Rows from block 3 of the fusion encoder, named by matrix and row number. Rows with one number belong to one neuron. Each number is 200 + 40 x the weight over the matrix's rms, rounded and kept within 0 to 999. All counts start at 0.
# fc1: MLP up (fusion_encoder.blocks.3.mlp.fc1.weight, 768x192), inputs 128-191
# fc2: MLP down (fusion_encoder.blocks.3.mlp.fc2.weight, 192x768, transposed), outputs 128-191
fc1.619,175,213,248,165,216,249,162,206,222,225,218,215,193,211,189,208,206,238,199,231,193,181,192,202,199,228,211,222,186,165,223,205,202,176,187,260,159,191,246,199,200,179,235,175,230,208,176,183,196,192,188,182,193,201,211,165,165,181,191,204,221,176,220,182
fc2.619,237,164,186,223,191,163,217,202,211,193,190,178,256,186,182,199,223,179,204,208,176,186,187,199,192,200,197,187,227,215,195,199,203,182,208,200,183,200,174,192,211,207,174,268,170,207,251,203,191,232,215,224,217,211,215,211,184,212,164,203,169,192,195,210
fc1.620,229,175,187,174,189,179,178,210,227,196,216,192,174,167,162,233,240,161,186,246,234,235,215,208,160,250,198,162,170,197,195,214,186,172,189,209,214,210,248,177,218,218,178,225,253,232,216,188,193,224,205,191,204,244,195,254,208,197,200,186,226,181,177,241
fc2.620,178,200,255,231,213,173,180,162,173,171,183,219,207,190,242,186,209,229,195,202,256,174,191,203,239,202,223,213,212,216,218,172,202,187,212,191,191,202,211,193,212,213,223,192,197,204,180,187,248,169,200,153,208,172,175,184,182,179,266,197,206,195,240,164
fc1.621,213,214,216,201,209,204,206,249,177,248,222,204,207,181,199,194,198,219,207,232,227,204,185,222,182,219,188,198,187,172,155,204,192,201,234,174,232,230,175,209,181,140,201,178,173,202,178,179,198,166,236,216,225,194,196,241,220,240,175,214,242,195,236,209
fc2.621,217,209,152,216,182,230,220,182,231,163,187,221,214,203,234,194,225,196,186,176,169,190,195,198,180,208,182,195,201,220,203,200,205,233,173,211,191,209,175,210,189,226,196,196,196,224,218,204,198,198,223,225,213,218,195,175,234,185,200,168,185,199,209,168
fc1.622,185,205,200,208,228,199,221,226,198,215,206,202,232,214,178,189,199,181,177,289,150,199,166,193,196,202,199,180,181,204,200,180,176,230,201,174,195,216,189,160,212,241,244,177,163,166,197,228,206,194,189,186,214,190,218,208,224,156,163,188,173,199,183,161
fc2.622,256,182,198,196,108,208,186,167,191,204,202,223,229,186,171,211,179,211,180,197,188,197,208,163,188,168,217,254,216,179,183,215,216,214,215,225,217,214,213,199,225,200,258,258,189,226,239,177,209,185,249,176,161,191,206,200,162,219,192,221,173,187,153,229
fc1.623,201,229,211,228,267,188,244,175,160,224,223,208,231,213,209,158,180,191,243,255,207,193,202,190,171,226,186,206,195,162,131,182,180,194,273,160,194,168,179,180,211,232,118,184,152,184,200,216,283,188,286,166,245,227,171,174,283,221,164,186,196,170,149,159
fc2.623,145,175,298,203,142,146,206,186,195,221,208,216,196,267,189,184,209,181,216,191,197,172,161,209,197,279,206,178,210,150,262,169,190,150,205,214,199,224,203,187,235,156,125,183,203,252,171,174,218,143,202,182,159,203,179,157,193,188,247,215,228,202,262,198
fc1.624,159,136,275,217,213,195,238,288,109,236,254,172,153,181,239,136,270,204,145,26,311,269,224,260,261,191,163,222,281,281,211,122,245,316,250,116,239,133,190,229,237,213,189,149,320,218,190,230,256,153,149,141,272,258,158,185,169,166,204,210,220,258,72,128
fc2.624,141,150,248,160,271,262,172,189,191,135,156,172,217,233,265,222,300,198,118,207,170,174,168,259,119,184,150,197,221,184,118,184,217,216,164,166,166,237,138,121,214,235,189,252,202,277,203,207,176,168,247,93,224,163,208,140,173,181,189,180,243,192,254,157
fc1.625,242,243,210,270,211,261,288,140,281,171,165,210,196,146,78,176,180,203,252,202,209,248,215,211,211,196,205,171,165,200,224,193,122,146,206,254,242,235,186,197,214,186,196,138,177,166,211,180,244,181,152,235,190,251,238,207,243,230,181,137,247,304,146,206
fc2.625,116,178,213,152,100,187,179,218,178,197,173,164,207,126,252,160,169,170,212,180,194,181,194,224,188,134,157,223,195,149,162,210,245,242,208,209,187,230,177,239,183,193,301,174,149,276,253,158,143,223,219,227,250,197,225,207,105,166,174,242,222,292,228,188
fc1.626,167,240,204,226,165,263,214,305,221,194,178,198,245,148,310,200,270,234,204,167,230,216,246,196,156,190,201,189,172,200,205,221,179,184,280,197,171,276,239,257,212,202,283,174,137,222,216,251,229,205,157,189,191,183,163,201,110,193,168,211,184,197,196,215
fc2.626,242,175,101,154,130,182,185,175,206,145,224,157,166,152,208,217,190,240,201,193,223,272,222,164,289,302,130,190,190,218,239,249,144,252,218,265,183,180,204,231,232,259,224,253,270,148,166,298,217,219,199,187,233,222,206,171,163,150,206,198,186,179,234,151
fc1.627,244,142,194,167,234,151,162,309,179,172,218,187,170,216,223,148,168,312,331,248,99,278,107,217,277,216,151,205,237,188,221,262,207,161,267,199,130,196,230,117,118,128,218,212,69,214,225,244,256,247,250,186,123,116,157,166,284,217,252,185,74,201,102,242
fc2.627,128,220,162,181,195,101,214,201,334,198,201,237,236,161,273,224,271,119,220,150,184,132,64,188,190,154,118,217,152,203,210,242,171,218,263,320,250,197,206,269,166,262,192,142,177,177,178,228,288,161,134,160,201,151,119,277,184,267,213,183,232,229,212,247
fc1.628,65,103,208,223,213,192,167,184,185,143,206,67,240,204,237,235,207,168,252,185,195,173,195,164,187,194,241,108,197,205,261,188,266,212,174,291,197,178,153,200,226,312,107,167,276,156,177,197,206,160,145,209,200,229,238,200,175,218,273,205,205,164,147,128
fc2.628,160,208,162,191,116,299,225,234,288,204,229,209,210,154,253,237,179,181,195,180,174,223,166,210,166,233,214,277,146,277,136,293,145,178,196,275,235,228,237,162,279,218,278,194,157,171,231,170,294,225,314,225,170,152,160,189,213,132,166,285,213,213,177,103
fc1.629,173,183,151,288,222,189,205,217,148,234,281,252,224,212,250,211,193,161,228,201,308,90,194,162,253,192,251,302,275,146,241,286,276,113,165,170,118,151,222,253,232,227,149,138,129,123,216,218,174,171,276,259,134,96,152,201,154,229,230,174,199,238,239,183
fc2.629,199,191,170,186,106,140,255,184,324,207,254,196,228,98,177,209,182,164,187,170,184,206,174,173,216,130,174,273,285,174,131,134,142,204,173,167,210,153,166,115,168,189,200,206,202,239,104,203,236,343,177,215,266,144,265,247,212,178,232,280,173,96,120,169
fc1.630,149,202,215,173,177,171,214,202,207,218,203,224,230,170,158,211,225,168,195,230,190,163,205,206,207,167,183,198,225,224,174,212,216,141,228,170,198,231,189,215,199,223,178,188,187,190,247,211,237,169,209,141,229,219,222,204,242,176,162,197,198,195,214,194
fc2.630,213,217,199,209,177,192,168,164,157,156,160,173,160,194,216,232,211,228,232,207,190,232,213,205,207,237,207,189,227,211,237,209,161,231,213,235,209,182,205,189,205,188,252,237,218,216,146,218,214,199,158,204,170,205,192,203,204,219,227,178,169,203,200,232
fc1.631,242,191,185,224,225,217,212,191,200,205,222,192,230,153,170,190,201,183,131,223,201,217,188,175,186,210,237,206,187,194,201,206,189,152,177,154,193,211,233,196,165,195,203,203,167,153,189,196,207,132,188,191,109,207,226,178,204,208,236,164,183,155,222,153
fc2.631,190,218,216,172,157,181,183,193,219,233,207,221,234,245,171,190,205,208,242,206,209,199,195,226,202,168,175,183,205,210,234,195,189,212,190,204,205,181,196,179,223,209,210,227,209,219,235,184,170,241,199,197,201,198,195,207,219,178,198,203,206,225,183,242
fc1.632,183,226,186,201,184,166,205,197,198,244,184,152,256,220,218,220,218,212,237,185,236,224,200,166,196,189,199,242,198,204,193,180,201,220,235,191,162,228,192,223,157,187,227,175,224,174,202,173,179,185,261,221,189,205,167,177,201,207,164,159,184,252,183,187
fc2.632,186,201,172,181,201,208,155,245,212,236,172,249,146,221,202,212,229,206,205,182,244,173,162,176,224,212,187,216,179,237,233,202,213,173,165,205,196,188,200,225,198,197,197,214,200,202,176,186,177,188,221,187,235,205,243,211,227,211,240,167,182,136,194,214
fc1.633,126,144,206,239,183,197,205,262,215,195,152,225,211,177,237,163,148,200,170,197,224,224,261,232,241,170,204,227,185,157,254,286,252,7,189,187,150,169,291,84,203,218,210,189,186,192,271,187,145,197,204,113,171,233,290,206,215,246,150,222,167,251,177,188
fc2.633,287,211,201,181,231,216,189,228,147,170,219,192,192,137,191,171,234,195,133,200,234,192,134,230,183,228,184,172,155,190,177,229,239,258,160,248,259,188,147,190,261,211,175,176,265,183,192,217,206,132,189,201,256,228,176,169,254,195,261,199,225,256,219,230
fc1.634,187,153,272,138,190,181,252,174,197,199,249,202,183,218,196,252,171,135,192,164,124,179,303,194,138,127,192,233,172,207,154,165,198,100,181,136,234,267,206,185,211,136,230,169,179,165,180,183,225,224,215,188,287,87,186,248,154,213,218,172,194,166,302,206
fc2.634,199,208,206,189,182,163,181,228,212,228,176,212,225,213,137,134,217,175,211,152,284,172,284,178,131,166,273,218,115,229,197,147,168,282,126,256,228,93,256,250,155,157,197,224,194,187,217,165,253,214,106,188,225,234,197,121,148,113,236,171,158,168,138,221
fc1.635,99,202,212,264,225,129,231,209,234,103,247,227,298,170,146,152,195,164,105,201,187,212,145,247,307,224,198,220,201,185,212,174,85,283,247,164,125,122,225,245,228,92,259,78,183,99,155,243,213,29,244,219,139,187,224,198,284,174,209,169,178,50,184,138
fc2.635,185,102,315,151,283,283,163,177,261,239,327,288,72,136,222,198,212,243,79,301,240,333,275,188,178,189,161,165,217,247,223,115,121,104,277,198,276,185,224,122,133,232,180,220,197,0,356,274,211,225,186,254,136,336,192,223,267,157,319,101,65,312,259,221
fc1.636,223,267,188,247,160,205,221,230,203,230,162,205,225,219,138,234,207,146,214,196,225,235,147,158,238,192,184,155,174,223,159,223,187,198,158,194,220,183,188,233,186,166,204,180,219,223,123,172,188,207,200,201,159,202,182,184,226,232,232,122,197,214,211,199
fc2.636,217,251,196,191,179,166,175,198,232,244,250,200,181,222,212,226,161,182,185,173,237,127,200,246,196,180,208,222,221,201,224,203,182,233,215,224,246,190,212,189,199,231,246,186,163,208,240,150,219,210,229,182,218,206,205,211,154,180,157,201,183,176,201,184
fc1.637,123,266,183,259,260,80,259,201,272,192,215,188,138,144,253,242,200,146,271,244,342,206,232,284,242,222,159,170,158,213,133,145,216,229,125,218,149,166,289,241,169,160,254,193,223,271,241,161,123,223,196,274,116,148,161,209,283,255,236,233,156,157,206,267
fc2.637,162,193,202,242,254,208,190,220,270,231,228,188,242,270,233,196,232,171,172,164,235,190,216,198,252,153,206,211,134,186,230,214,222,147,227,195,199,211,300,230,231,198,215,237,271,47,144,180,323,219,197,146,322,253,242,129,178,204,217,223,229,237,142,188
fc1.638,244,198,185,215,218,210,195,192,178,222,184,199,240,263,183,165,229,178,170,202,214,205,194,192,154,193,151,228,229,208,190,195,232,212,177,189,213,162,226,245,229,169,156,243,263,192,204,192,185,261,209,218,184,168,212,136,180,207,206,217,198,152,175,237
fc2.638,163,210,207,217,178,193,226,219,194,189,211,185,234,174,208,259,186,202,232,148,200,182,212,192,235,173,224,169,183,190,225,208,163,212,194,200,239,228,190,193,190,236,183,182,182,240,220,232,166,193,221,219,198,204,174,189,221,221,176,188,229,195,212,197
fc1.639,173,185,185,185,204,201,215,172,193,218,182,238,184,181,192,196,174,201,220,207,203,194,182,198,180,199,203,206,221,190,174,213,202,170,192,198,191,222,228,219,205,215,157,231,157,224,193,202,176,195,187,124,187,201,194,152,225,189,195,220,177,216,206,205
fc2.639,186,211,163,200,192,202,207,202,207,186,215,193,255,199,183,180,222,200,182,193,170,174,221,178,227,240,193,204,199,188,201,221,230,234,207,230,197,164,208,198,174,187,238,206,203,174,170,182,237,185,178,218,212,179,162,190,209,209,225,171,218,214,245,222
fc1.640,178,188,239,233,219,191,182,269,229,231,161,213,186,295,203,198,271,209,218,276,271,168,257,192,183,231,166,215,231,254,199,150,278,192,140,219,246,239,251,196,159,166,201,279,225,199,222,201,170,181,194,216,242,171,156,159,161,201,185,262,157,170,159,190
fc2.640,200,170,160,163,129,221,222,243,216,208,169,218,292,166,113,209,228,205,241,177,154,180,170,231,188,197,230,239,237,230,163,164,211,143,180,165,208,190,207,216,274,230,116,160,151,256,156,220,212,193,212,185,177,224,248,172,116,211,200,149,238,202,219,189
fc1.641,202,225,196,180,200,175,167,220,169,209,189,244,125,190,122,221,189,172,208,156,242,174,186,249,184,142,226,153,207,189,165,300,127,187,154,221,177,244,255,205,163,191,204,235,225,216,202,219,211,231,363,144,278,206,237,229,147,238,202,88,166,172,168,146
fc2.641,227,210,267,207,217,182,280,210,225,191,223,221,151,152,237,179,178,201,178,173,194,186,178,186,127,192,163,205,187,219,205,183,201,205,177,217,184,96,186,193,172,155,163,231,245,255,184,256,200,212,226,231,252,180,201,205,210,200,190,293,176,258,192,234
fc1.642,212,93,182,220,228,207,191,249,300,196,210,268,236,244,170,171,265,174,211,76,134,226,237,191,220,284,182,306,197,151,150,192,190,133,180,171,139,223,285,75,236,208,255,225,137,192,246,147,139,208,227,192,81,247,196,168,233,189,198,198,233,102,165,217
fc2.642,224,201,171,138,143,224,273,150,139,223,230,184,172,172,197,256,260,201,247,142,98,266,90,122,171,44,256,189,246,250,197,233,200,215,90,195,247,212,196,184,240,181,253,177,230,153,103,140,245,194,117,230,122,264,95,129,170,106,322,227,341,180,232,100
fc1.643,202,166,206,230,230,187,201,176,220,172,166,185,191,203,212,203,229,176,190,207,203,225,168,202,197,182,180,210,224,219,207,204,200,205,221,178,177,190,222,196,218,202,169,179,196,181,187,208,215,219,201,229,180,186,175,252,212,222,196,194,246,179,166,199
fc2.643,196,225,174,225,187,215,197,211,174,233,203,190,215,184,185,184,174,234,200,194,199,186,187,184,204,240,190,199,188,173,234,218,166,221,196,203,188,196,176,193,233,174,222,217,220,238,227,175,179,211,201,175,172,186,232,209,189,171,190,221,189,206,215,201