Weights of a small model that answers yes/no questions on an image's attributes: 101725 training examples.
Rows from block 3 of the fusion encoder, named by matrix and row number. Rows with one number belong to one attention dimension. Each number is 500 + 25 x the weight over the matrix's rms, rounded and kept within 0 to 999. All counts start at 0. Numbers have three digits each.
# q: attention query (fusion_encoder.blocks.3.attn.q.weight, 192x192), inputs 0-47
# k: attention key (fusion_encoder.blocks.3.attn.k.weight, 192x192), inputs 0-47
q.57:475475503491512506538505441462448468446521474489476491542493527493496480502531522527548485548498466489491517472500491500449485506475557456498480
k.57:532497467516515481524478470515449473429462539519446524486537506493548548478524510513479510515478542516517493498552524557504495507502493519453519
q.58:517510523538506494491505554529540483494522506491496511499506511494546452476512509483477494481475522496500514495501508515487516534504488499456491
k.58:483518519511533490472487489459513483531516478509483475484485483480516517498477513503497544477503510510467496488453496490473441462497543487571492
q.59:470500521519525514485494471384460580502484517522479588535525507520505470497477467490507484476550537489495502523509495501485516479511488480485541
k.59:475511505499485504484493527595497503508494484472504519542516451514508473505479429492520472491484519503491511492494493532491568557462501522520476
q.60:494509540547488534467556552489493547579501514532505521512532472512542476499492454499521487489540540483549460511489499527459513510511526459495507
k.60:515491531545553487511520520523463492542459496496516459508487496534508485499480432522477528500513514494529448498487532456490488504459514511532498
q.61:493484505483477524504523498499530533478485517489480504473491487511488507494504514482448538509500524501496513523537503537542485509461484545494489
k.61:496484458440468501485487494512451504431500501468538516491488488486513529497546541461513507491504506463495507489489491496524550518530518507455493
q.62:467483472496495504499487527576543527535489463495509492517499467477491517474512549494439501489494483527512469539456526490544487510493500522577529
k.62:449502498481447524545482498471517457534507475521521575496467508504491519519518552466510505500461488500520534497483525461517522493537456479477495
q.63:498529504454536501505478532564459545506499495484513480489477471472488471475496518520527493533536505473469463521486450462480498524481501524517499
k.63:523520469483440509513497535483526556497485532480495475504495460550515461494460441504519522491493498524509490490493498471514542481487549476478464
q.64:492492515523434544472483528526480485494530479545472532513529495533469522506497472488516493540492485510477480498514506491512495489493506503495523
k.64:517521512537546496490473446417496551509466512528513502488512482493472482491506468491496457507488475475481503506510480462528460463500480498486542
q.65:514506496495536534541429518479465502475486444481482468497473512477536485461456512515499521478520481465527508508473482511477515487495516478451495
k.65:530508533483517528468509479531498507485484459446450504482534538438526497508518508494460565500484450483500517494558508446472517441502560517517465
q.66:523544553476536533514492576464453542524516520498498495521482520546490554488539472464500479517473518499552512498488545488524482522482479490516527
k.66:522539454543504522536486485619453510493475517556502483539464506469507495542521514555529533521513536504494447516485518462515542471496481478471514
q.67:498486453546473485495455516591518483481506501499518505503470455480460464502497519507498505466459477496470499485505505468504512483524485471488498
k.67:517492463411572480494541576386529468461522484528522513561453448555457485483491552534528484481494448494511528505495505533501510486507487541456485
q.68:465502539503479511506509446503505523516492538510490481480502519501475515548511520522501488554514527506481493469472534507531492483488524497557536
k.68:470502510496477502526492506425503506520504506483517488474539477510504482512468508493493498520496522513476481525504502511498465507502519467522526
q.69:518520477504466501519508465471513497453508472436523488508542500478518476495511498466439539497479532478534466508552502469507518515504493507456472
k.69:505467546480527472538486520462524456530497465468472478478516506470549512484481498510513561522522493509519533458512485523530510493517513509534470
q.70:509541469476553450593515499604472456535521523507515418501496491471544479475465479484465549488523501514475494534533455432424551532501549504507478
k.70:473524501503485494480529540654534485495500475484539534488502526516503541481445480504487510546521539486534517445477519525463544494505486512496459
q.71:476486473517484494476487452541526537520449498507471528485519471500502510544490484509513508475510493476483514519495468508483506483495512524471520
k.71:518509510498499488461563531548520551516508530497459485506513490502500521522512461508486477499492485487466512518468525492482485492477482519445496
q.72:470502566480445447503519514463399555514567496482467535555493521483432517470543596533529465558506409504449463455512514561498431480468532494509466
k.72:489459463502593510539467493469535506485482479481461511513509511475465513456503556535523529457505530535550489495486489546589487502505469433490536
q.73:509479492446534482513489553488490462495477481538511517471461517513486516521495425488541512512525520493483523475485478482544533486479476489512477
k.73:465573497529450524476491438507454538490470476477552455496513517473500515494521510482462514505518474540489472499500526438479519539471496523502500
q.74:509457531547488505467450503556498513556464473541502526486510510506523484513511473515506488501480502519542487511455493552499482521519516518514546
k.74:476447504498497507475460481443476486522533479545496464535446508502475507479542522490537505509511525482501522483491540561533475512486494487456517
q.75:508471500524489504491558438545526513489505549500519476527524504548494505517495480501496483434511512522493502490516493514489464512539516493530461
k.75:486453475482465486482529510474501501515547531512469558494458493520502490533506484488493496518455546486433506518512497500480486529509525499514505
q.76:525483461496501493467530434500510459479491530507505548491526476536523497529513507458516445491481518517520516503484515505466513487535485514516572
k.76:470527535532508511484485492582504563476539563555527478494521499540523484527488451449539443499496519530534502522442529453523513510538472506487516
q.77:500543506537529504457521538512546536515507515465520502500461463530512491495525490546529507494481525472485483524463484541502482515497468506539498
k.77:526528456513450483504540534493507440479484518510486528532504485533517504565512505488458480517499483504482492526513475570457519513521504513512464
q.78:535508490422499473536506500464479439499531490469483480479509507428483499452483593531437557532505467508517521516554487480539515490508515523450467
k.78:540478501492503486560526504548487490513513497456468499465507492491505491444491519514484503473505475443529507477543428455462522510522545533484502
q.79:471530493525514552442527526436526519475450502472521502508507521485536467521509513473497470509513525519512498485503536477527530490490475489480488
k.79:491481524538496533484489464479483494521478492498528452517507492497487483519503477463517455459492479509491535513526472474506469521442511492496494
q.80:488498508499475473500468530472501525546496492515494494509494470481515458511524494513496482466501519502507510524487476473492466487462513509550506
k.80:503484496519515534490546543485509524535497506486493526508505485485529474483518464483495488482472543503518471512483484496529463510489476488546507
q.81:532516553489469488501466492575520529534477522496484542481486514510501492492541457515479498462448505550497524532499496466468447478515504502585535
k.81:477483506465488534491558561489554531505505552506492501545511511496506504498482498516483487469545518484517471534481482460508496504504522510506549
q.82:460524507495496535500496497479510471479526518542494484496490503486502495523485514492516504518506495530491520446517503530517493512516504485498512
k.82:519499497483470506490525475493530507495501491511513477489494494500509480488483511504502498537480515509501494502510512506496487496484514491487526
q.83:459534501513476537489526535452479509516505500541515480478519499488520529499469500493497525484509478506504483494470491520544538514506521509466496
k.83:512462517496487511525472476534456510512489468517496483467522518497482477502505509495524509537513497488484497479543515512492478511501489495461472
q.84:530484468493539478492516459527505479492501505481473492496531518480529500484508522520487504525499529499500479515515531449467519492483510497484512
k.84:486555537495515498493514470523495465470513515502506497509489488511478530539497498503456502462478480513505521474463456476529507503499508512500478
q.85:493524496474516495509512504483472466478492493502502488497512507535492504508493525508495509515517519485519514516483476520514500504521514502485497
k.85:478511517511491522507491488471495504516496477513490523503512482477497511457471514493514516514517488479461498461537505521505545482497487520476492
q.86:504517537500512484511508459467492480486512518460505509528521506497517523506523492479516493497492510489488484507519521476494533491490510519465490
k.86:531532496514477562474503494537514470488474533484519521523456532513495491510516459493509517506529490529512527517486502505522550551499495516457485
q.87:504447491483525508493496539547546502495470485500489504499490466505501526498524513494497476512512478481494481455512479482500492502522493504490512
k.87:541474483482476484521478470453474508505495488484504525482493493492479535498478478499469500493510493488503512438479475536524467448531515544547483
q.88:484543463557441525480527477504493447489508497455566510456454560471504427478477445448500526460524525512501499534478546516547520479479466526500460
k.88:491522491488547475495478511530498508497521458534493431513516528505509533562527553525544484514470465540514480538521516441474464525499485464486479
q.89:530535525480524457475513433531488509462471517452517494494482525514487526495497496514492502495488507490493500486491488545493506538511508494481466
k.89:500519499507490493505477478521506473479485484489494477516511494514522472523524522495507512502513494518492484515516500515484527521510523491470494
q.90:498444510522446508483491554515507522535520485520510471503515465487470482479488484496497486500479496489521496503515479511506493511468473472525511
k.90:493470513495508502508495546493467551535487488474496503500499458481481470434522476514493481526488476486533499562518491491476456491499489481535520
q.91:482485478512520490466479478490509514489508513500491492491529503499517461490500487497491517498517472459501496501515534488482524528499485519477494
k.91:507541508506500487474499528530522469470479521481524484485502473489537508524494512493482486499507494477517515522487505474484511513511503482494501
q.92:493493489506515497536541508434437491518504502513507465506512473508515493513495522544527501487517486497484490475485488509515533516539485508460502
k.92:493464492554489495497446467508468493503532481544490513454507538505510494509470472475487524511513520489451495475500505507505527503477506529493487
q.93:521497481480468490509485501508517538471502487488486529501477489512499489505538497505519490506481491512499499522511510535494485483475480484518513
k.93:487500510471504489493535523471527493496515526493472500515495507505472510478488470512487501470500497481511492473498499494508492487515501511491499
q.94:513495490508548496509483500523497495489505484481493533526491517519495517521485527469479508517491492469484527461479513482506461483504543490477488
k.94:497485502521522451517503504519475484487496495501513487518485498517522518512509515499513497507476493540486553473488494543483515475505492476503501
q.95:468479502502515545529491530530508518518494507548492473522473482521444548496478518486522478489497491512511480506521453504475497483486504466497506
k.95:485475481486490465509469510488489498512502519476495521493500477487489489480503530523527505491516537478501474496483546530465507478487494512532527
q.96:520499528469496457491474523516531500499498483508490485518508478519491516503485506489496499528513482535520527494511480499482507504486506485491494
k.96:495535510485536510487524514501537534495482486524478466486514512459507475535502511537509513526523479498453487490500486487504452495505475474481508
q.97:504505545501486507513493521527479484519494530512476487510508500471525532480505513449479502516511517455519498491537517500524455502510530477532492
k.97:472515508500513477475509521529498554509480475515499502466479509481505512512508512516519478492550512484506493481527468514501514502508503455494502
q.98:485475507518494530534522491518414485501540493530516531508501519474529503496517476472504534471504551519518501473514462506495518481481467495547511
k.98:491495537539531534504477491459438512523522478489517495450513444508520500486490485495507505523505533488537478480494482486487475490500517507481481
q.99:506535524480499498484482450469449487488508521520503493496512529549546516518512527496525474531505496497458515517472491478464427464530531510530482
k.99:527523520468467515541524515506509534503524501530498487546504499480470461468463532525481475495511542482503466479509436532493545470482489528487487
q.100:457481556485482496487537573556489514477483484480496531512510508536459535462490508506486501472492517506489491509511504525475483471481515485434479
k.100:520526481516527540519512530460512503504455505482499489529527536477506506505488495466464508522513508513522527469495596487492490465490499492487497
q.101:498479499498484494478497557529541504539512511506496464513495487484525519467503451472462521493477527481492526483498512468501508525491511476449512
k.101:470529483468481505505511503462517475500472486516508506484478517483553512513483505505513486542498527463497513495499538530434461526531498495527515
q.102:453431492535526527522495520483466567526541525450476541502531497430494494526531415457519511457527542514577502485517479520567494485430477485516517
k.102:485520490541467505474522483486505502529549490425501465458503459465512505453485470483506509433512502505537550486513460493474469517493500475527496
q.103:506543503493500475470539528460544480467519499518493481479477489515506469509488531555507497472515501494495485503508483501456458529514485512466534
k.103:505484497487505485538505514501464520509500501465488561533467512516493458467512506479492505494480500541490497509488506523501506482512509520506525
q.104:494501499504526574470470449492483515534483535486512505470516504491507491517504513505542467479515449501495493480476537497592547494488491531495493
k.104:475428513533491516458491498477456505488495533481527520472492501513496525516537506497511487484524511480512502515498479473467528563527498522511490
q.105:511520520467507473514524517501500478488511497451511498488524472509478513487475509505483512488500501500467495505490501517528530542496491525487493
k.105:532489435506485474502470483527520472478506504503538502552482512516499524509519475500480516539482470538521511533497523453513482473495510505495503
q.106:488474493496513477501489522491531511515504497473480479511476481542516493478495498542468515504508479529494502487525491475488512548521470490470503
k.106:526476485487501466475490509513524457490477569509438473527541530514502504514511522444508511509517480531475498514504534502514467473525525511508506
q.107:524550503521471493511495466515526483522475463535495497520481478465453450504531523497492487486507478491464497491488467487489466467528516520464483
k.107:496566514501494487499473494520525480499490449509521504531463533508506518504501515519513497483465493505470502516511537501542502530494505498503456
q.108:542527430495565514529469379378526468509464502474547470486492553486525518556471498522521493537489472537490454501465480508547533527473481512606457
k.108:445470552508457485496442497548501486498564487490525480445480464547486546470489521520509507452498462446492490540470449489521525518452505555508493
q.109:516466448518470494490509509547521534481532510550478532538488490492458464459469463533508503492505530461489501518493536512372477513522518510525545
k.109:547466479496527478476542503454496508478469543539480507494556522517512422496490492444468471499492537540499489520480536540493536523517511452494555
q.110:490462500466512510506486497517515483484472499485523501458486524506500548510503528477511488546470520477537499523515528525526543471486485473523528
k.110:503460509493492538506487482499503492517520514538519526484507479507438509542486475514514512508479483484521492478509472486498498478498490487474487
q.111:509541440553481472501507482522484504459483454530502456469492478533470442520511534514488484563470471515497515525494492492486522495532500510485476
k.111:489549509472580482555518440522499440470498483484498531542471522515502529507519475548495517485480468496454487517500503520547542484513476533509480
q.112:482503513484512479493494586464497499496454505502532452426513544498533493494508515494463487525466503465523473529547514485499517529484508463524471
k.112:457496500505462534482500482522493479489482516521457522516513488536487500471485486540484516471527497519505504484497498560524504489504526540484481
q.113:468506482472474484519490517491484473505493447517499476514509501536437495505482491498471512483449507455514465485475486455548493477466454489477493
k.113:528552495529464486512500538531511483465519479517489551503439511515490552522496566511414511482504499482463475507534517536505520500518525526432494
q.114:531527469468489482523500486454477494496454522499521545468475535483525505532504525484502477471497497522491460526506497481464458525544556521454504
k.114:498477494488516502505457473537536497559517476523513519512500509507504498537434447512526488512510497525495506500516464508561475521465491493556501
q.115:509496506495500549495510430569541509501548525503456479563486498490504510478496489510547489495502490557517516511527510511511495466525513503501515
k.115:515493489494543465532493564426479512487506557449484513467529530485530480486485500471482526524479495485524520520481508470521516549497527479508547